{
  "discriminator_arch": "nf_resnet",
  "image_size": 32,
  "generator_norm": "groupnorm",
  "generator_activation": "silu",
  "generator_block": "basic",
  "generator_upsampling": "nearest_conv",
  "optimizer": "soap",
  "beta1": 0.5,
  "shampoo_beta": 0.99,
  "max_precond_dim": 1024,
  "steps": 2800,
  "weight_decay": 0.4,
  "adamw_weight_decay_other_params": 0
}
Rows from block 9 of the discriminator, named by matrix and row number. Rows with one number belong to one channel. Each number is 500 + 25 x the weight over the matrix's rms, rounded and kept within 0 to 999. All counts start at 0. Numbers have three digits each.
# convs0: first 3x3 conv, stride 2 (discriminator.blocks.9.convs.0.weight, 640x320x3x3, standardized in use), inputs 144-159, a 3x3 kernel for each
# convs1: second 3x3 conv (discriminator.blocks.9.convs.1.weight, 640x640x3x3, standardized in use, transposed), outputs 153-169, a 3x3 kernel for each
convs0.330:478476522523494499495489519520496514494490474484512506501471473503530508492542523478502494501484540506518466508515495475501458450521546490502523502516499513486477544526488489491488511474520515475511491465505508539451483504494495474474533532521515513481553557489453493547526540504523505504535501517444479518447495502518514469474513488469467476492484518502473498487488551504497498448555457496508481493547556503493486468533510534481566
convs1.330:483521465522494480469463509522504483489460490519492526522505529500478491547461522457464489513474500514568534483536488493476490501478468513479526521471522492506512502509516507481503516529490460513539513489488489476544485503487491564480488491498508555498506524495492496460508451509483486507485474525484503474506564503508515536500510478422550510528486473509493508514492501501487493509504493485506463500531481495483498504510460541491479492446543485487466482540478
convs0.331:498450513529505529511502524534464463542529472459481487540457498474504506473573482473503550480491553541436489483480479523500479579539475515490544527492540522518538511502488511538499487496502508468497492505517481490534512511492510531489441534536527562487522493509502492520505498493466503478487510442524493507474496488497535524520519552546496491506549479475510496495488498486547515491509425471496482445513486506493497499491518527548488
convs1.331:482519538541507485488485489475467521470530502519489539514522519464475474491535498443493519555483461531463513495579489493472490523497524482525503487530494492512479479494497517517548514502506522468518506535522497495442496522523511520476520468552523527508500453515503497477504511471486453469495512527505521490509541432514473455500499557579481517504557450491538514530485508496475463526497526509554506514501491523531522498499501512492477480503500544544518514507524
convs0.332:482458473507558546493525473485485513504489534491511520511532517487513489486514470498499467483503494508493507527482494503513478490511477518484484490522525483502527477493476486510526533506499509499535526508507496500544462540468514490516530495516491499472452486502474437516495488530457482478501463491509476441500463481459483510494537503494501534512479530496475534492489499535517438493523501448479508485531489515463525487515468516476483
convs1.332:505511497511544507502494557490483478497480506558515484469524536510537494518536481464478504539501514472499489526539498514582479520513470474482485479513515488490474504509490506493492454443516511455546486505522456483521484512488488479512491494531500561511529431518552499453519436528489536509518487461530528511480505540521481457482465532467530474530505486488513523517513499502546438472443530458493502479513467513483486527498523507481508519510509552418498518517524
convs0.333:526544512521553495487434537483490505508518514516507463518508508503515499511480558516506567488574520508529457522506520459520501532451531514517474499491522510472495492476506496565487527478560491523487514512521454455494485493521516493473518499487464483451570545473502524481531461479498493438521524469526461523494504490517504513480491488537490496512518492496507483484529474464498510500533504497552499514523539519510497444536510500478512
convs1.333:472462497493524528459495527511524451507522510494470518502495511512464507503507494519529524458493500492486519514488528534517451496495530500502527520494538520537507515471504516562497480508465485502505465542511500517505514524514509486479505487514496492481497534512489538521493508520476530498530495457458469502530518521505494539532498483438505545483528493478492518524566501496517498472514486467501523523535504483526473529445490507477504529484470512482503519502501
convs0.334:494502526502515478501541490443473511495528498542502481492493522507509500466477542488457469486498496486471503550472462511509533502518484491451513529452489455549501484499506509557574507496483465477458501526486490509552478565501522488502479432519512505550516469496510528497512483484479519523507503491502520519490460532515476519486523522493488474501522504503485529511483506478483512488483511515506500460508478488534554499457510503502501
convs1.334:498457558427470532473526485520526511524552519522471493455511466525491446545523469513503482509528463452511514494502487484512477502469504501502453489504513527485504508489491481537507468435507527490523500500484496549529498500497498511489489488517439497528462504493518533495511533471551495494508449475489480490537492488538502421523456481516499513491515470531548476475502489500508503517538488463536461502469523474493503531524471515530544540468496486482491487525477
convs0.335:463492516486493501456520482481487512496498486486477512491497487509506503461509489532515471476528522497522504524550471522499499475518484488503504477476548473451530529549515501528491442477450521465505512550457526494533508491465496501464521476505479495531538504547453473484505503470528501507485459490475511488513456496440479487530509483497497467447479500502514474504518482498490533514498485486499446500505504516467475550491478456446521
convs1.335:481521496445495502510480465458495514481497512505516483473518473463504497509472475518495506469471552499511537506501511503461514480512488530527497491492540524513516516510506497510508458501515486484497505538521494532512529485523488491484496463521497502500508499506510479542504556496455543502461466483506475499492544515507493481484502495496495516510484496465450457505470501504473495508513505524526490456532521510517508529506458499479514504513497525479496567529452
convs0.336:479464503506479531494494483516511507489526452482494476502517528497563471548476456509485514514462484519492524487513512454493486495511493476511463482491474511530491485545453486553495479506520484485515506478520506522491491508512486516530446514514530519506497527508504491469513490546487503476508511485492455456539493524505511525472503464477501490473560517509469505513469459485534510485501501478510497541508552505480493491495513500493491
convs1.336:535505512489456520480428527515512470471477509487503501475508504500465543473499486516502512445551552526504504471481506485468471470467523488496500467476525480490429463463471506484434481497512513487502521455509517527466539510492513502496527501512512510502476528491516513468534527475459508476528485488545515454501436493471500552486469499531500487497513531524531545479489525485509520504506474483489469524519456519497530505461504493498550463513484461530521514490470
convs0.337:515505519479482548548525486474488494524478487515533565484489481511494546515475530480491526523530496501516506510533489478470512513510499544484510478500484513506504495499506468480500494520513509491501478499500474468489504503513461491516523440516474498524486535498516521499513496535513502430466444462558494464479487484514523511500511489509472487487519528513486561475486460471512537510471520453516514523465556481521536548493519515531514
convs1.337:487537498469463510519546579470508469549444502458485522493476507510516519478496532473518470514487503468480528502502491532509470515497520507482473515537526489481491508503504465511489498500521517526528523527480548488502506481512525474514491500531496488499497508483451494514488524509499496478541507483488562450537459529482500490523462488523567500493498480482533479450551491492479480497462510498506495536480514494466504529539517450486501523496511501550491527479493
convs0.338:492523493479523439483530501458481503476527497520507477504484481510480489511496502460527520501455470504495461491490513573492508506505544499515520517515477513508498493499478468481482434539494492541514495497507477442482497501469524475471470529477498508493497487504481455531480473528528470496478522506489532485502483484479535472498488514526413514523525487493506497544508510487493494513455502492530455490502462532484529518505485506501480
convs1.338:525506519492504539528512483476451478522553500510482493522534520427500479526526512520456529488463479463491451516430473496504539514482508490511487504491527493536501524532498556460519504443526542491484491494482516497446520461502473527486493540521467478484516487501479484505495479481503529464517449533555503525513488528502503501474468515501531546531444530513503495482483522489476493529474459484505469489464527519451502526488472530517483487510489485530493494504517
convs0.339:464548511471504489484528520477462521557458479452496546481492514487477500475512491506519481556469476470488533475474529489491512504496474523470488509526487525491508547515525494464523489453533518447515490484505510485512513494551560485478533458498481498487483530465503517490503504499479496512511474534491478503480513529493491481498536522494523474483473480509509505550507533511500510491515502517474494481471496526518495506518477528517515
convs1.339:493500526543516459527445521485526511492458474508469483493509516522516465521502495509488494530498522503526472518509492527558500484461477521478490501497569536479455489493519496505449495544487517532495493515553497479444486465559489459525505501466515519461482533470538471517484533513506488552483501441504491476502441499506469509510512445503509488524431550515504485512525488525530541501523475486473527500522457518513521521450472483485474497542500492496494536480548
convs0.340:518504489478505495446489493485495487555505478465460541510498464540512461513513486504535451513493489525496501497513502499476479488542499495496494553522524536505521459498557567502465514491498510527488529520509526502487489537523504496476511517483557512477504491449521465522492480493502471462533510517506493555511508527500462500455501502474473471500488500513523449485483503538511497516484496487484468549519514492494564479488494530512528
convs1.340:522505551530437463541521583505499497432507489478520551546483523537540490495479487534542478565491441558500527476510511510518517510467466497517521482521567498501494520488515504479486566464531514551494527424518492566526512490503485514463493482490517501525504485450556496440506488511477523481468474543504473500546532443510452548521489507430543466494437497492466486466475501490468474485533506528461509497494468503506500508501488479467550485532475501459537506464496
convs0.341:454507484481532477496511494499461529463609549516491585468508490499446503505505478487502509486515468522518516485532462482497494513553486509451509521477485453526479485493508498504481483492513505503546502470494514536544475515537495440491487489492468463465486470506470486507497524520490523507498518468539418501470530527493494514500500513529508509559489507458483485444465541532482537450546495502559514496498528531503529470517550496508449
convs1.341:505495471442502531496529489469482494520515489508484521508492452522458504482551519496500500510505478438496560466498485550496506496509509518477480483529483535461483513537509493501536476503482502524482480553498469499478527500478478456520482507471518474509533537544498525542499462501540545476496440487491502508481509516528473490510458488520521466527461505498463545497490504471501485494500495490478534470510491477498519524487511484463489548476493534470481516493524
convs0.342:502495474554487544518452504536505542498504477501487511444486522506486488523503490470495494501487511460489524514520482503536473512527492539457505498506478529496468475521555526462500486491517510522500509483465506447504476490497499451518464537476484502498520485457487492495479513466528483497472538502512493476487488487509496485501515498480481508533518492458474501475465543500476517494444530493527457473484516487503517513516525456465506
convs1.342:487497490501448490516512511511563499514488513505517545515495550534490497507490487497549496547505509462474519495495501467511499494549456520510514535486489533473510499485543496508490529477481503476492516525490483474499523516485472495507522526511488480519546489520505513523522508472484501495502477530487497502483533495526512490475519504489551549514502508461484503498528514538511526497561521516521563501487507519521522515469486510549543506515452522520470511484516
convs0.343:539516525484474536484526496522485468522529518480521493498519460460492486490489477480472498471466484494490509506517507470507503462493496497515537472512449476532474493486513491516489498523496466512514489480544480477491503499471522470502515537515478513467538570520507447471515495488544479499497546495490506517497514461507485492508520566514492440522495516489482492498438466510528527451525484474482513474530503478489524502528492551502500
convs1.343:532495461492563470497461468487488474532465487496504492556505519519554454496494488497453490512506483518512521560484433453518542463506519520508500526565528451499472513471443478501544505442521483512501544473492517500544487484463492469531501485532493535464489495484496471505490517517475533451453499482458482485552457473467468510493475528504537510477530500484505563460482529487572499527511541545505511503488492504458522439524535469505504476488516485495437513528519
convs0.344:511471510516474492465478538477501535505493523465444532535517525463469493437502499489504479435465512503497498530506517480478453474489500479533494521456545505503509463462517520534505522557484475486485504509480530502476464519527511500537511450510502515499539450539514482534491470498470549465482524460529517480473491492501551459532487482499463505470485484503499491480470512512503492499495484522499432474511490519502463486454483478505526
convs1.344:532567516491503467515486500491515493488497477470498493490508523498520424526495502501522513502533484498477483505520490521545471479493494532484496513477485500476531463507489492479553535490510456537468532432474503537499502467491501494496500509491511444496452506487447513515505492482540514404476514484464489509493523517506541436516437517494495462474518476498527525495523521496485500537467473511484485467515531467510478469488498470478456513530508463512426478536520
convs0.345:490493479540505499461517486483503483500535494479486516483528531516496479520453514456489487488492490498495457489548515474507510482519502504510480494520507508549521504491492518495492540490492531553494465491512521471475492486486503547469559515507492505503486467459458502501522501561483466498521461485486502491532484502529495479489438516510490485517481544457512541499512502507484529512448515513516514513508479518511530507491514495531488
convs1.345:500486518481507509446521489458499458513518510490487484505480467489482502496522505496494510473477500472536456491480519461458530496485497507474494494522492436514513496484506515509563475465500488516511516486460511474462478485497478510516498470500516474480522496519484486552492507488528483490504522557516487511465514480495479556508493522516499528464541460473524535511512518474482518514484504508475504510471513505513490493508531498461531472503483515462532464526491
convs0.346:508482484504531524540545519493517468509468501465493564467522509510464481513459515529452518508534488527522518458524521498506488504512487523491501438541470495518511526529488504497530528483483496534467466471492478449517489519548481468491503496489497523512488507478514511535483466488543493533517553491509504510535466488470481492524478499490515514516506492525514511500519499514521441554505484511492478540550525493519526502526529494547496
convs1.346:495503497525533504473499506514513487467493545558491524528501523527396514497532503482516491513479469509524517540514495498485552482478448492503510511479525456473518520479548486579472458489510492500502491566469473518487515510486492507546524516467450509510472501543499477535466482502509484494468482471514471501513485483477460542465508489528518514497511514517528503495495412481450482490513486489505483537502480498519509521492460473543473519517506481529501527503498
convs0.347:545462526492474484519535530537506503494498508525501488490530485551493549519454494510513547498543488486543522473499478522500488520533487485474447478504496529486493419479515564495447492499540485519519492465517515562490523481563500494479520470508495469519515484501548525494510461500525450514442508509503487506527498529496494485544526511531489485487496501452505539545549543519478505474475509528515485487525496482509477527492485467469558
convs1.347:499487534507507472493533504462525512491534499548501470480500500508503500481478522477507485525505447496490467514520493517507504504500494552500498496479537522499484500505521491485502482517538510524508532524476488469535539487506489530510526521492488526540519497513482491490491495491486529476466491530500514530495518524529511457447443554504501471497514506460505517512493516459561491481485479496551488503471541468486511489502488498488491514515507493453484441562484
convs0.348:482532477536494527527521455471515493511466494549519511524505510501551457476516488511533477516504497486483545470484494476528531508461516493488517470523558483521493499483509515517504494471512538507535530506508472458518514509556513486524454492519445495485489481489520488483501518467511480514520475517483497534530507469540473466507557507467447529459477522494502491485536507503549509529505501499491507496487525501488519563485508527480515
convs1.348:472459470571539515534500511471503501467529501535493499515526504519468522486528459461548452520500543530478477501533484496502464497522492477531460484491536492523528519464535469528509469535500503534487483499574508524553477526493495465508508505474522488486470482509528484523473531481542504499488517505490526496507508528481508522505539512533450520521535540513560483491502517459535540506488504517512492529516544491492535499544514514506493478505514491552475470498537
convs0.349:493500528485499500493517490478482489497496493494481478485479468533550489560541527497477466459524464520479532508519507486470488511461445570508512534495485515514505460494477467507493515488498534499505527503531499504528483487501483489444444516496542521493526466540495503496533515494493524532447513500513493498507514524455528527469526466502468504494526518485540450506499546478479487467492489503506500500471532495519533514432536527546484
convs1.349:482495503490473537458524486499506516521526464461488511498523540536506528518579483477532484468518470511527535487479484517522512496513503519479518529499479505512463465516510469521564514522511471494505441475503508474487485493486479531496484491531520516490467521520492523481535491530536485500468520513472499527463479521506470499493498529484504462478514483500500469569489471480502546491538479475461478457486522519499551497530475527513492476475536509505525514531478
convs0.350:479476532449473482506588483514531504496470470524522476495470520500509443500496493510441468507491520507486472492484477482481470512474515494491514536494505520455483537510488487481511513450456479523494480486460504526526457564497514545494479452530492518518521463490516485470486541500489477492508466520509497473482517486522483488524497470505522454471437523510527469489531522485401504525493550524475514550486507504520484452541509519460477
convs1.350:507510476517470559436516510492498468507431477476527493516495492460473458476491519471521501494529493503469497477506470534455509480518495522496457479534507523527527458514504497482489492477500482461543523526507473468476503496502486502494525526480485567498471518511530467508467517512515517487496494510503522551454469519512514532514499450497481460494509494548499483531496487526476484471520473486537485490503500519520481509480503515516495540524478485461549504567469
convs0.351:520443509485492522521515501483513580490514501489526506532500503469489511500565497523493494521509484509479516503470476487529502468507517474505503507495568479538470486468463533548471483484498507498542499544510489526500490519491451495518462523533469502534490502516508516478526512501534485490510468457449523501487460446507451476480489508527509505463488486537432500504504504464500487475465507511573471502526474459499532517481528484451465
convs1.351:489475496483516543506531512492486467498488535484523462474506468475511488496506449492540492531509537500497501488517483497516462516543524558504501513529530474459502536484535490487525491484487498491490482532456506441452484472476497506504494486519524524552470511522492475495478502508462489489520521520500481482518492488482494525510486500446477481520520505504512533459494487468543503483487541534520530490495517508521502540448497540529470479453463478506534484539508
convs0.352:473518527533514498486506523498513494493491478549477474501531542467528467502541477496465483507490499477531524473455512525464513515524469452451496446469459492484503517500551508455489513534495519480445495446498526511501485493498466485476509502477505513462453546500492504478506540519465480555524481503501498494525503541532458518524494519489503486455485508484501466504465481493491486536461512519497510516534518475517523511507518530479465
convs1.352:539518506515482542517544472465507458471498486517513508535512488524525508506487530475453477525458524488499502503520503500507482506470450500500486537489461517502486492516503473474533490457488490482525484516505509512520499530502483497494531455517524514486502495496500520482489518465475486523526477485480499488507515556501562492479503564519462516523506532503490496517455476502519487484506504497471470477475490512492460496489507481495547488540524524519460490493520
convs0.353:479505523536511480528506514528467497507493475492461506489539532499489497521466465501548529509495482483487520446522534503456496504474501525476488468512484524492516480456494482512509503481433484501498480481498503528537475543449491510512540514479469444497475536551492487545468476456505547534509477456483500480497519494517494472529526515512528491481505498476498486483488528491489494468466506524491520510516447519545525495480531476505508
convs1.353:536514506476508452486484495520493508511482487476503476474514515504424509557502450502500488555496500555486513481475510479452506482447497503524507501448491477504549493522498521539509497455499507556479525503493485518518525536530475481478517482472517501513476486480468484547535497477532435471481488485496491495476502486499483551478516485526554546535494507517479501510469493488478505539517477504517488491533512490455486545511535478502459503530485466515518454535476
convs0.354:495500525548469507467509512476487513495509479515480501491523517462529505462459514499507497503509501501460505508512546500500482504465531512517481503551487509467465522490527455477507513493506493506512488487503508511524512461553491540481548531506512477483462481491501486491521493469474510507467489483500501562505485504494509520493464516463493509508520476481530541497489532512504506505497464497496510507513515522499499502507501451543521
convs1.354:460493474499496535501499498456486523507492528503495511481490503509500512500475516467499473477522520503512501544524496490504460524487481517489498524463495539486509497532484521488476476469491483505503500495498491503488452466488510469476479539510537462497509509515503504484514519527504501494447505513486497516505492513482464465499500500525518524487510542439516518464478505524465529525495503485532526495521451492485475481555564488486499475496454471466456505507486
convs0.355:492523452505484484531471558470521488519526523538468536504528482497522448508507523515521527527483519525493505537476475481499468481482449502503479510491533489550507493494488504502520438514487485513464542551501520499463526479518524505475453522469474521465512553497512541532482445473526470516516528481526488483481526516507505494496524496528517532538467461490480521493557536492493473492489502488450523475546417531504514529514525474575486
convs1.355:493491493469518537493509482500502525519514495495487495523537529481451517494460488536491474524485450464479528534498489522510507518505498512512504467488499544532505487487515468465474497495502486495490493487495522513531511513476477482474518461500498455480483509497485554502489482520507532521515471493483487446493522522490564477503496516533527532514475507477490466479530491519456517467456515494496485540491503512521537489485487471462517531508530532498518507521503
convs0.356:493506499511477503493465513512483540517475500489561504468501486513479526506517491486485515502526506464505518527519544526462479481567493494473436522541542492483513510511501461460499544495458502486502504531511521518484499520482490502500508514498536492504482539503505478489541530481478505523467515508475473539464445534464505528487464494474520492513483502445533471509505542518480502509523458515471481489453494480498505505494512528499503
convs1.356:523541517542488546519501524481548529485513491562500507476508488463501470506501518455455522499478479518516452506493496523545495509519539514506537540504502502573515478482481515502475513492492512477517483536523457518499519514543470495496493510462500533487514500470495514502474515482494498521535495495506536479497459505554462487540472500458536489546456488508519475529484497515525488527488532521531480510512482534538471526512582506443507499491497478509528487500456
convs0.357:514488472520491495486490490479524500454487469490493466530472517529538498479539535479495509544495502517474502508483483491462511484506444532512501500556499509488482531509534527538484532510513482505547532555482536500490484538460490464557514457514473538488508499509490532495540513521532530489492458470532485508500499524468512487548504501511526525472483523446480501500493499507478480534510493470488485493480509492541522505474509499442476
convs1.357:527450519534476517531508512470473490491516469505513476501464466520482487436525532495511498472518453528482479505455490464536495517483486522540532506481472520480453472460532529473509467478490524506503519496526481507538518478465500503482529539527493473490537545482470497513514506523522504501502482505499514497494473491525478523485474501534516491487508520482507537492463495456498479471504509551480479503564500522471486482487471508509426478498505485469521515522465
convs0.358:515499502524564487504480510499494509529517457520537509505491478511495521497531494459497553504491454480506538468434499514479506490478498530506491465521494523477496478564523487522501515481506518472487476515460508494524483528516505457496477539493477542493497489527495503492504499538481523509518482500483499520522500489507480462476495507474474483472454531499480521534559495520475473493481499524483491476506471558501517528490535464486496
convs1.358:467529488514530464537456497506512513543497520535507516469500502483444531514459527485510480484481511516499467486497496505473497502481482511550471499506538514539534503477485520535547449483502456451529528459465537494506471510520479471495533471534493485473497486489466535460493505435500504559509512538457454498514517505507490509488511510469502513543523498535543472481469508538522486512515520507555514457500508487554493479523502519562484499514465499483518487499472
convs0.359:512495474476541493509464531510509464533442530505497516501540494448498510518526498446539510484506539485496468503501430477529528519512482483532484541480498491468527528496501482488516496477473502531491507560487500509516475499487464494489478523445475486459509467498462493511484439482452513443520563468494542491495531517491497471452482526504507517499502418522461470474528533530488485517497481456511524523485472501495515514495479500494492
convs1.359:512516507472453545506499484520520470518467509500537554486495507457491477522446542486472513460503520498503489485512457490512490476460486449505487490491489485450471537531491479522489533530520518491463523528498469469476504511507473449431480525524495520496555455502503513500501486506507529503455504497544500497438539535488480524451473461467510527472465449513496478494496451499441470472542485524503511529532488524464474542517533436498461492555476492500451501503492
convs0.360:488484521514509500511482485498514492472519515513494468467475510529475512529459540487522545469490501468506457523531507511476468534493480494498483525471483496501483512499474474504471460461540502502478511541498503495529491500443516509464508477486490506543508560475514502508484442478495516517478490488516488482492532473499514492501450517488456538516457452510462517469496514539524454482517477464472496548500508486489490499513472490502455
convs1.360:490484482523501504557514528532517564520511508495512513511485452467497505501513482520491469521512453500487499503500548494524494514523490493454517510517471518474432487477508510497531515481498490507472507468526468508489480449470500528470458491469539485507459481495509485531471525533485558496535503538497555485477527516485530503477450535494462514523509502524472519476493501469486502537510488498512549505526496530511540526473484502496505506550487488510553457470471
convs0.361:474463477519475536487437482476496523496525523502486499486508454515547474553478545463515534527535519521519475501495535517516503485501482547507504543506467519496488520513478473508503455517513545531502473561508458482474509517497525482487494500442554532507523519510478504507506518461481517531499505503503485493497491509511502544524466466496549517503527515493444474480512497488477443507555555512497531496507510484503545514447491477515494
convs1.361:467462495477470497525541516494473491463527503497556497527482511461514478522433520461485490506481481529468492525500510489511459505484516495476525485488459477490518494565514527554517518487506509489531499517505502495478509546524501481494498527504543484515458464520512532499518454495506508512529517494486516494470560508486472487488520487480481497501511508522508515532481496493509485532538508535493534477524493489526480498498529461458504508483515500481515488480447
convs0.362:508512433517501506500511507496518498497515532489498485471471462525482533487511526519485528524521492526508518486516504500477491449507516484526506502498484503510478506496532515506516499484480516557459490467459537532515463495475508498486501502510504494512511520563482491465521478518499505519516499490523488504505498502472510485493520500485470468477521481527501507480509456420496517488524462466532469466560476459485504482484488496523485
convs1.362:507476501493474529480507530492472525481478473491489516471510526478488493516482541509505489515553515499491456465516501488487521509537486506475512498467495507489496504535509487500505513529453488527499496474504509471505509489501498484526510553485471452491486466481519502522477474489479509493478507539488499508514519471503527510549531502478498532514498459510502524491516463496497497505510500505465512481524515513453496462514449500516474511450509523472482479492466
convs0.363:497485479502465516540485539495517528476471508485512522513492473497547502512483498488506522521500472491472484526466479472550525522481443453503491485496565528486491503509541516536491518539468504491453500515498503480497493485522456485560441516466534524486507501553488469488480502464511522531469482462457517527464518538512496522517554525522470525469504518481509491538490531506476551524477513484505549512485512506429469546480499483484508
convs1.363:508528509525502512550480508447501494499497536542527523494517527470541520521509479509549524473514402523482546525467478519509491447563476460510535486488523521522509515477451532527480453468478495493497542517489499499498496509481490544469494482482544461517524509482503519488532532516474514550492518497525510461493488518485456425536500523488526462520453489469446440470470463485481508524521507509505505485528513490504512492466509497473519501437466490542549447523522
convs0.364:511539492566522489512500540496472489488494450514578487532537519460538522487507517518493452534546505510506483495516492519503493512492468454518513485525466522473508487506493520497505522499513484506482507541489507471500518522488484476464518518499551515466527471517521498582493471521452481484499499527494504477467457491504505549460493507502495514506492447491540492497479486475447540502479489512514522503509548478476478492516523473480539
convs1.364:512502527489447485533524472491482448459511506510482511483496463500523467517489509504476475544465504481506523531531505510550469494454487482506514442510470511476512550510514495468528483547481512545533498474516478484489494499507478492469491515498517514487486495505529504502470523518547499535523493525488492505555536511477490535509504511476515497530525514508545522513476429490513466495517482504483511532465485536459465457491509467457506510530503536538506508510522
convs0.365:503492543555489507470516512531520527515469522469493481482515506491552485507525504528530477506543552461499510518529533491458531480523540457484451492507509477574545503495512484520496500518499459477517507516431533495507496524548516515495501494512464502491505505514489481469469450472475459521491455462523521472476475492473538511483465522493481487519526491554508494483566510475474457474517489553482521491471514488482472522500519472520474
convs1.365:536522495522494449523505533497498495459481491545560460482465486503519474488507473521511504500474549514525506507507528480495483489534535469499516479485566523497523482502507513516480501438519511474479449518470512498495460584511520465507498485523478510517480454444519529477466514463496467479506537527506481485515461546505529488530507496502511519515519522472451475553520473485500508507509530525481516492491545497533440516500500510463487473506538486484545522488522
convs0.366:516494488528534528495500477495528474495543527504483483458500487489500486513486492484512532477502529490479449524479490502488427450492520530468488528474477453459482491515502481512508515479503523513485482498500466478509445520515535498523527450459526511487515519501484518543489522467509496520508531491495497499494524543475482527502510498468476502480514484475469493484464464492501478485509479560502515494463503487517474451525487533489526
convs1.366:481524505506450488491507520499489488505502472497460511530503508532485468509514456513496516509526526503495489501477474495496498471484521508501504513469499487511498498535484495482509486484489500518520517489536508536514507492503517482489539484534534572480488511475496485527498511538530479460502523484509463488457512527497496482520512491497524491504536492463478487495516553517532517457478530506523470479533497497488500469519566500518470496497479502513546499502508
convs0.367:501494453536469523526455506476498540495514480512513512508500470458488505471521476481517492501515487476518500470465467519492521523513512479548531506531476567492555520529530505502482531509525476526465511511501492506503485501507497544567446488463540559495475523496497487507500514514508493468517475481479548527520530525539409498491538469486502534430501497466476527472483489541493529469503462464447521514513484535525460465500517515524563
convs1.367:496527506471494470516509504512525511503490474494485503492482508524492505473466547488497450485453476454520538487513489502477533484470508490492500474494510520487489489500476531491486460532471489502488513482491465458546474500504521500558500497496481407458567511481499535491468505523554461523460558488510481450486472511487504460538546505488512513520507485515516515491474515482483506465487465498500488531512493522553519468506501503479468483491518501489477500537471
convs0.368:504521548448542505482505478492540498504493517518447508518548497478519481472499462511501506459528542530477501487490524498494525471505482496472514463495472520515468485468472500510549542523477456545529511460507445498490485499486480515491503555441533505519528515472482506508506514526522494511487487472493504478539533533509495508491454490503503493478511505515544490517488490479524498506493480478440516496522486508500512501508518463497469
convs1.368:506473532536471469513524549502539460492454521490509496511480496483493531529474446479463515471558474521549503478472507520481499497473476504462487533522520479490517540509510503540498491483490511535495530474511472510489538492488516532492488496513501542475528537462524474535476502482515511499505515436527473506471454511500508572490513466529518493538509485507492525515484473433531438527491459441469503521516502514540498535504467472494481504479540517503495493488498
convs0.369:503476489472520506452477512512495494454469517501527499498474446482521511519466467498519558477520504480533446470517496510506465563512483491500538473545541498490522488507499474476504476512498526529482499486517596526506476506520487508465496523547472502492473516540503534516495467490471466501528551474535480477516505526541539512460522525503543575526497476483491552472436547498521463478506539477528503458506515470495498506498516488541494
convs1.369:499549462501509497509513461530509499495483492508526538472445493507529451490489473503497501518519494483471510470530475488487480537465504485522502489493557471510529509441512456551476522518499508513519493471507458512498525495512534530499498521503487490506494480512498546510485516489489451487481540466514517483504508490482518530531532505523523492496530497544480481508506515474486509466514511508484497528501531530543550569503558456522494474535518487516520526506530
convs0.370:503480521497495495458458483502473473491474532509518508527513531502559418525483515510481491513490526513500481514500485491523552493522492498477473513489513483492507473482555526518520496461485485495466495489502505507479502505509482495500492524512524507463516483502497498501491526477486537530503484534537497509488504443496508497464486518528485519509475542508478477530502472481458494531499473503458505503515521465555512507492509523498501
convs1.370:475512473522462480491510516520487494500464489511503520468480536500478446503515483499499512527487538510523497501514496501459536483464497500530509450491530498504519495507502463502488526504541533502537509487482503539510498502467516542524500453511473527493482534492504540463505518509477525490508468513505499512525508492530516521494473515512522482436505499523483488506502465484527480533498488491474509489515520496509513470522507506480484505535451499509487511520504
convs0.371:538484514517512499466518517496491453534486505560497492518500492532521524500481473490555503470482473505507474455560498538479465458549471485526520526528539476553516496489487480545514463466504500536541480473460524520467505540474487511499533528431509512470473503461462520551499539550493497487483504500505486525485479531464466480485525521532531490517492394492485530498488542520493454516523510520504431481531518503543523486404502482529490
convs1.371:498520517513498447505510501519517505518487512464492494523505507502489526513522480443517507512426469480481500530524517505537563524524530477502478499467493507499480506429547543480547484486460532522522496483487484534516515512488508463524524518501523472472493459528517478454502518536483478501499487478506508487518494495495515525514536531509507489497511507505493495485466488473481438496503510515548459503458513459521463487479519538462483508507465443488475536521512
convs0.372:509521492528503548505487494508452557507469480451491517495481430486459505495498465485503526484470504514500478513509513492520511538499475496488499520501458522481521480485508510544520517481542522505489490482486495507540516547517514483526520481487456485466499504513500487515477495510526504525557495487503488475468486472524504484501497469454481532576498521486475522494494510506514543454555463465526497520460533457489456472498497472453498
convs1.372:536493485485526494514533487508474497564503517508516470470539491501505480477472480519526528506504478481499543495501486538451461489527519526475513528519460452513490515478531524483521482506527503528455533460516490507485502517512490492464498491489528470538488488491462530431469509509506505449525511509501533494515535462500506528498497479527514478490470479483525513496545494488516474496497529521513518456473457485505498491513535502549509518450479482494498537508461
convs0.373:547498521527499478515519513512528530495516518490480526496512492474485540472482529539454514450527509535542491485474460444506452572461523518470481525467502481534538535527481491509478521527516495520503478531458515561491503491521522486492569505452491515532511535507507503496510524508479536505503468485501476485479516476486473490496522472502533535478514505543505451467520454471496491502469513520523524517476482491480492496472528518496465
convs1.373:511471505517513482492532509492513554523529509522463495504514503534500493505515536498516497528471520500502471476502513538454494508498499512485504505502481511477494522482527480501508500501467508434497440511505464485493504497493508526511475518531521465510506504493510513467501493512485496522554497466482488524467485483497503474537536500481475482515496471500505476504552525465524467468479505554482486481515506512514506503472531521511509521478504492577481493480548
convs0.374:523534499498506425530483500508499514425480531524481503500491510499451451500480516504511506497543464478520518531530489509490498458464495533514515492494486514491507538522522450515527511478467455487505488509497478528492493534487517496522527492538501538500481494450500480528506505457488498515516474490513501519503505515507479505475514493541500539457467501530503500477521472504491493460493475483492514485541483510472511467502510497544549
convs1.374:537536509478538524502509508477496515489487553477507523524514467478478514510509530512500476537507522525533484509541509492496514496497518486468479497561501533551489495513494522474506510457479498482533508498497472496513482452443526518524494494467520498496485523539479521518465508515490530511545517506534539465525511441448490498554486507498510458525562477508485499470527475505520485497455505523504521512482478485501479522506468492531505491503516463464491463522499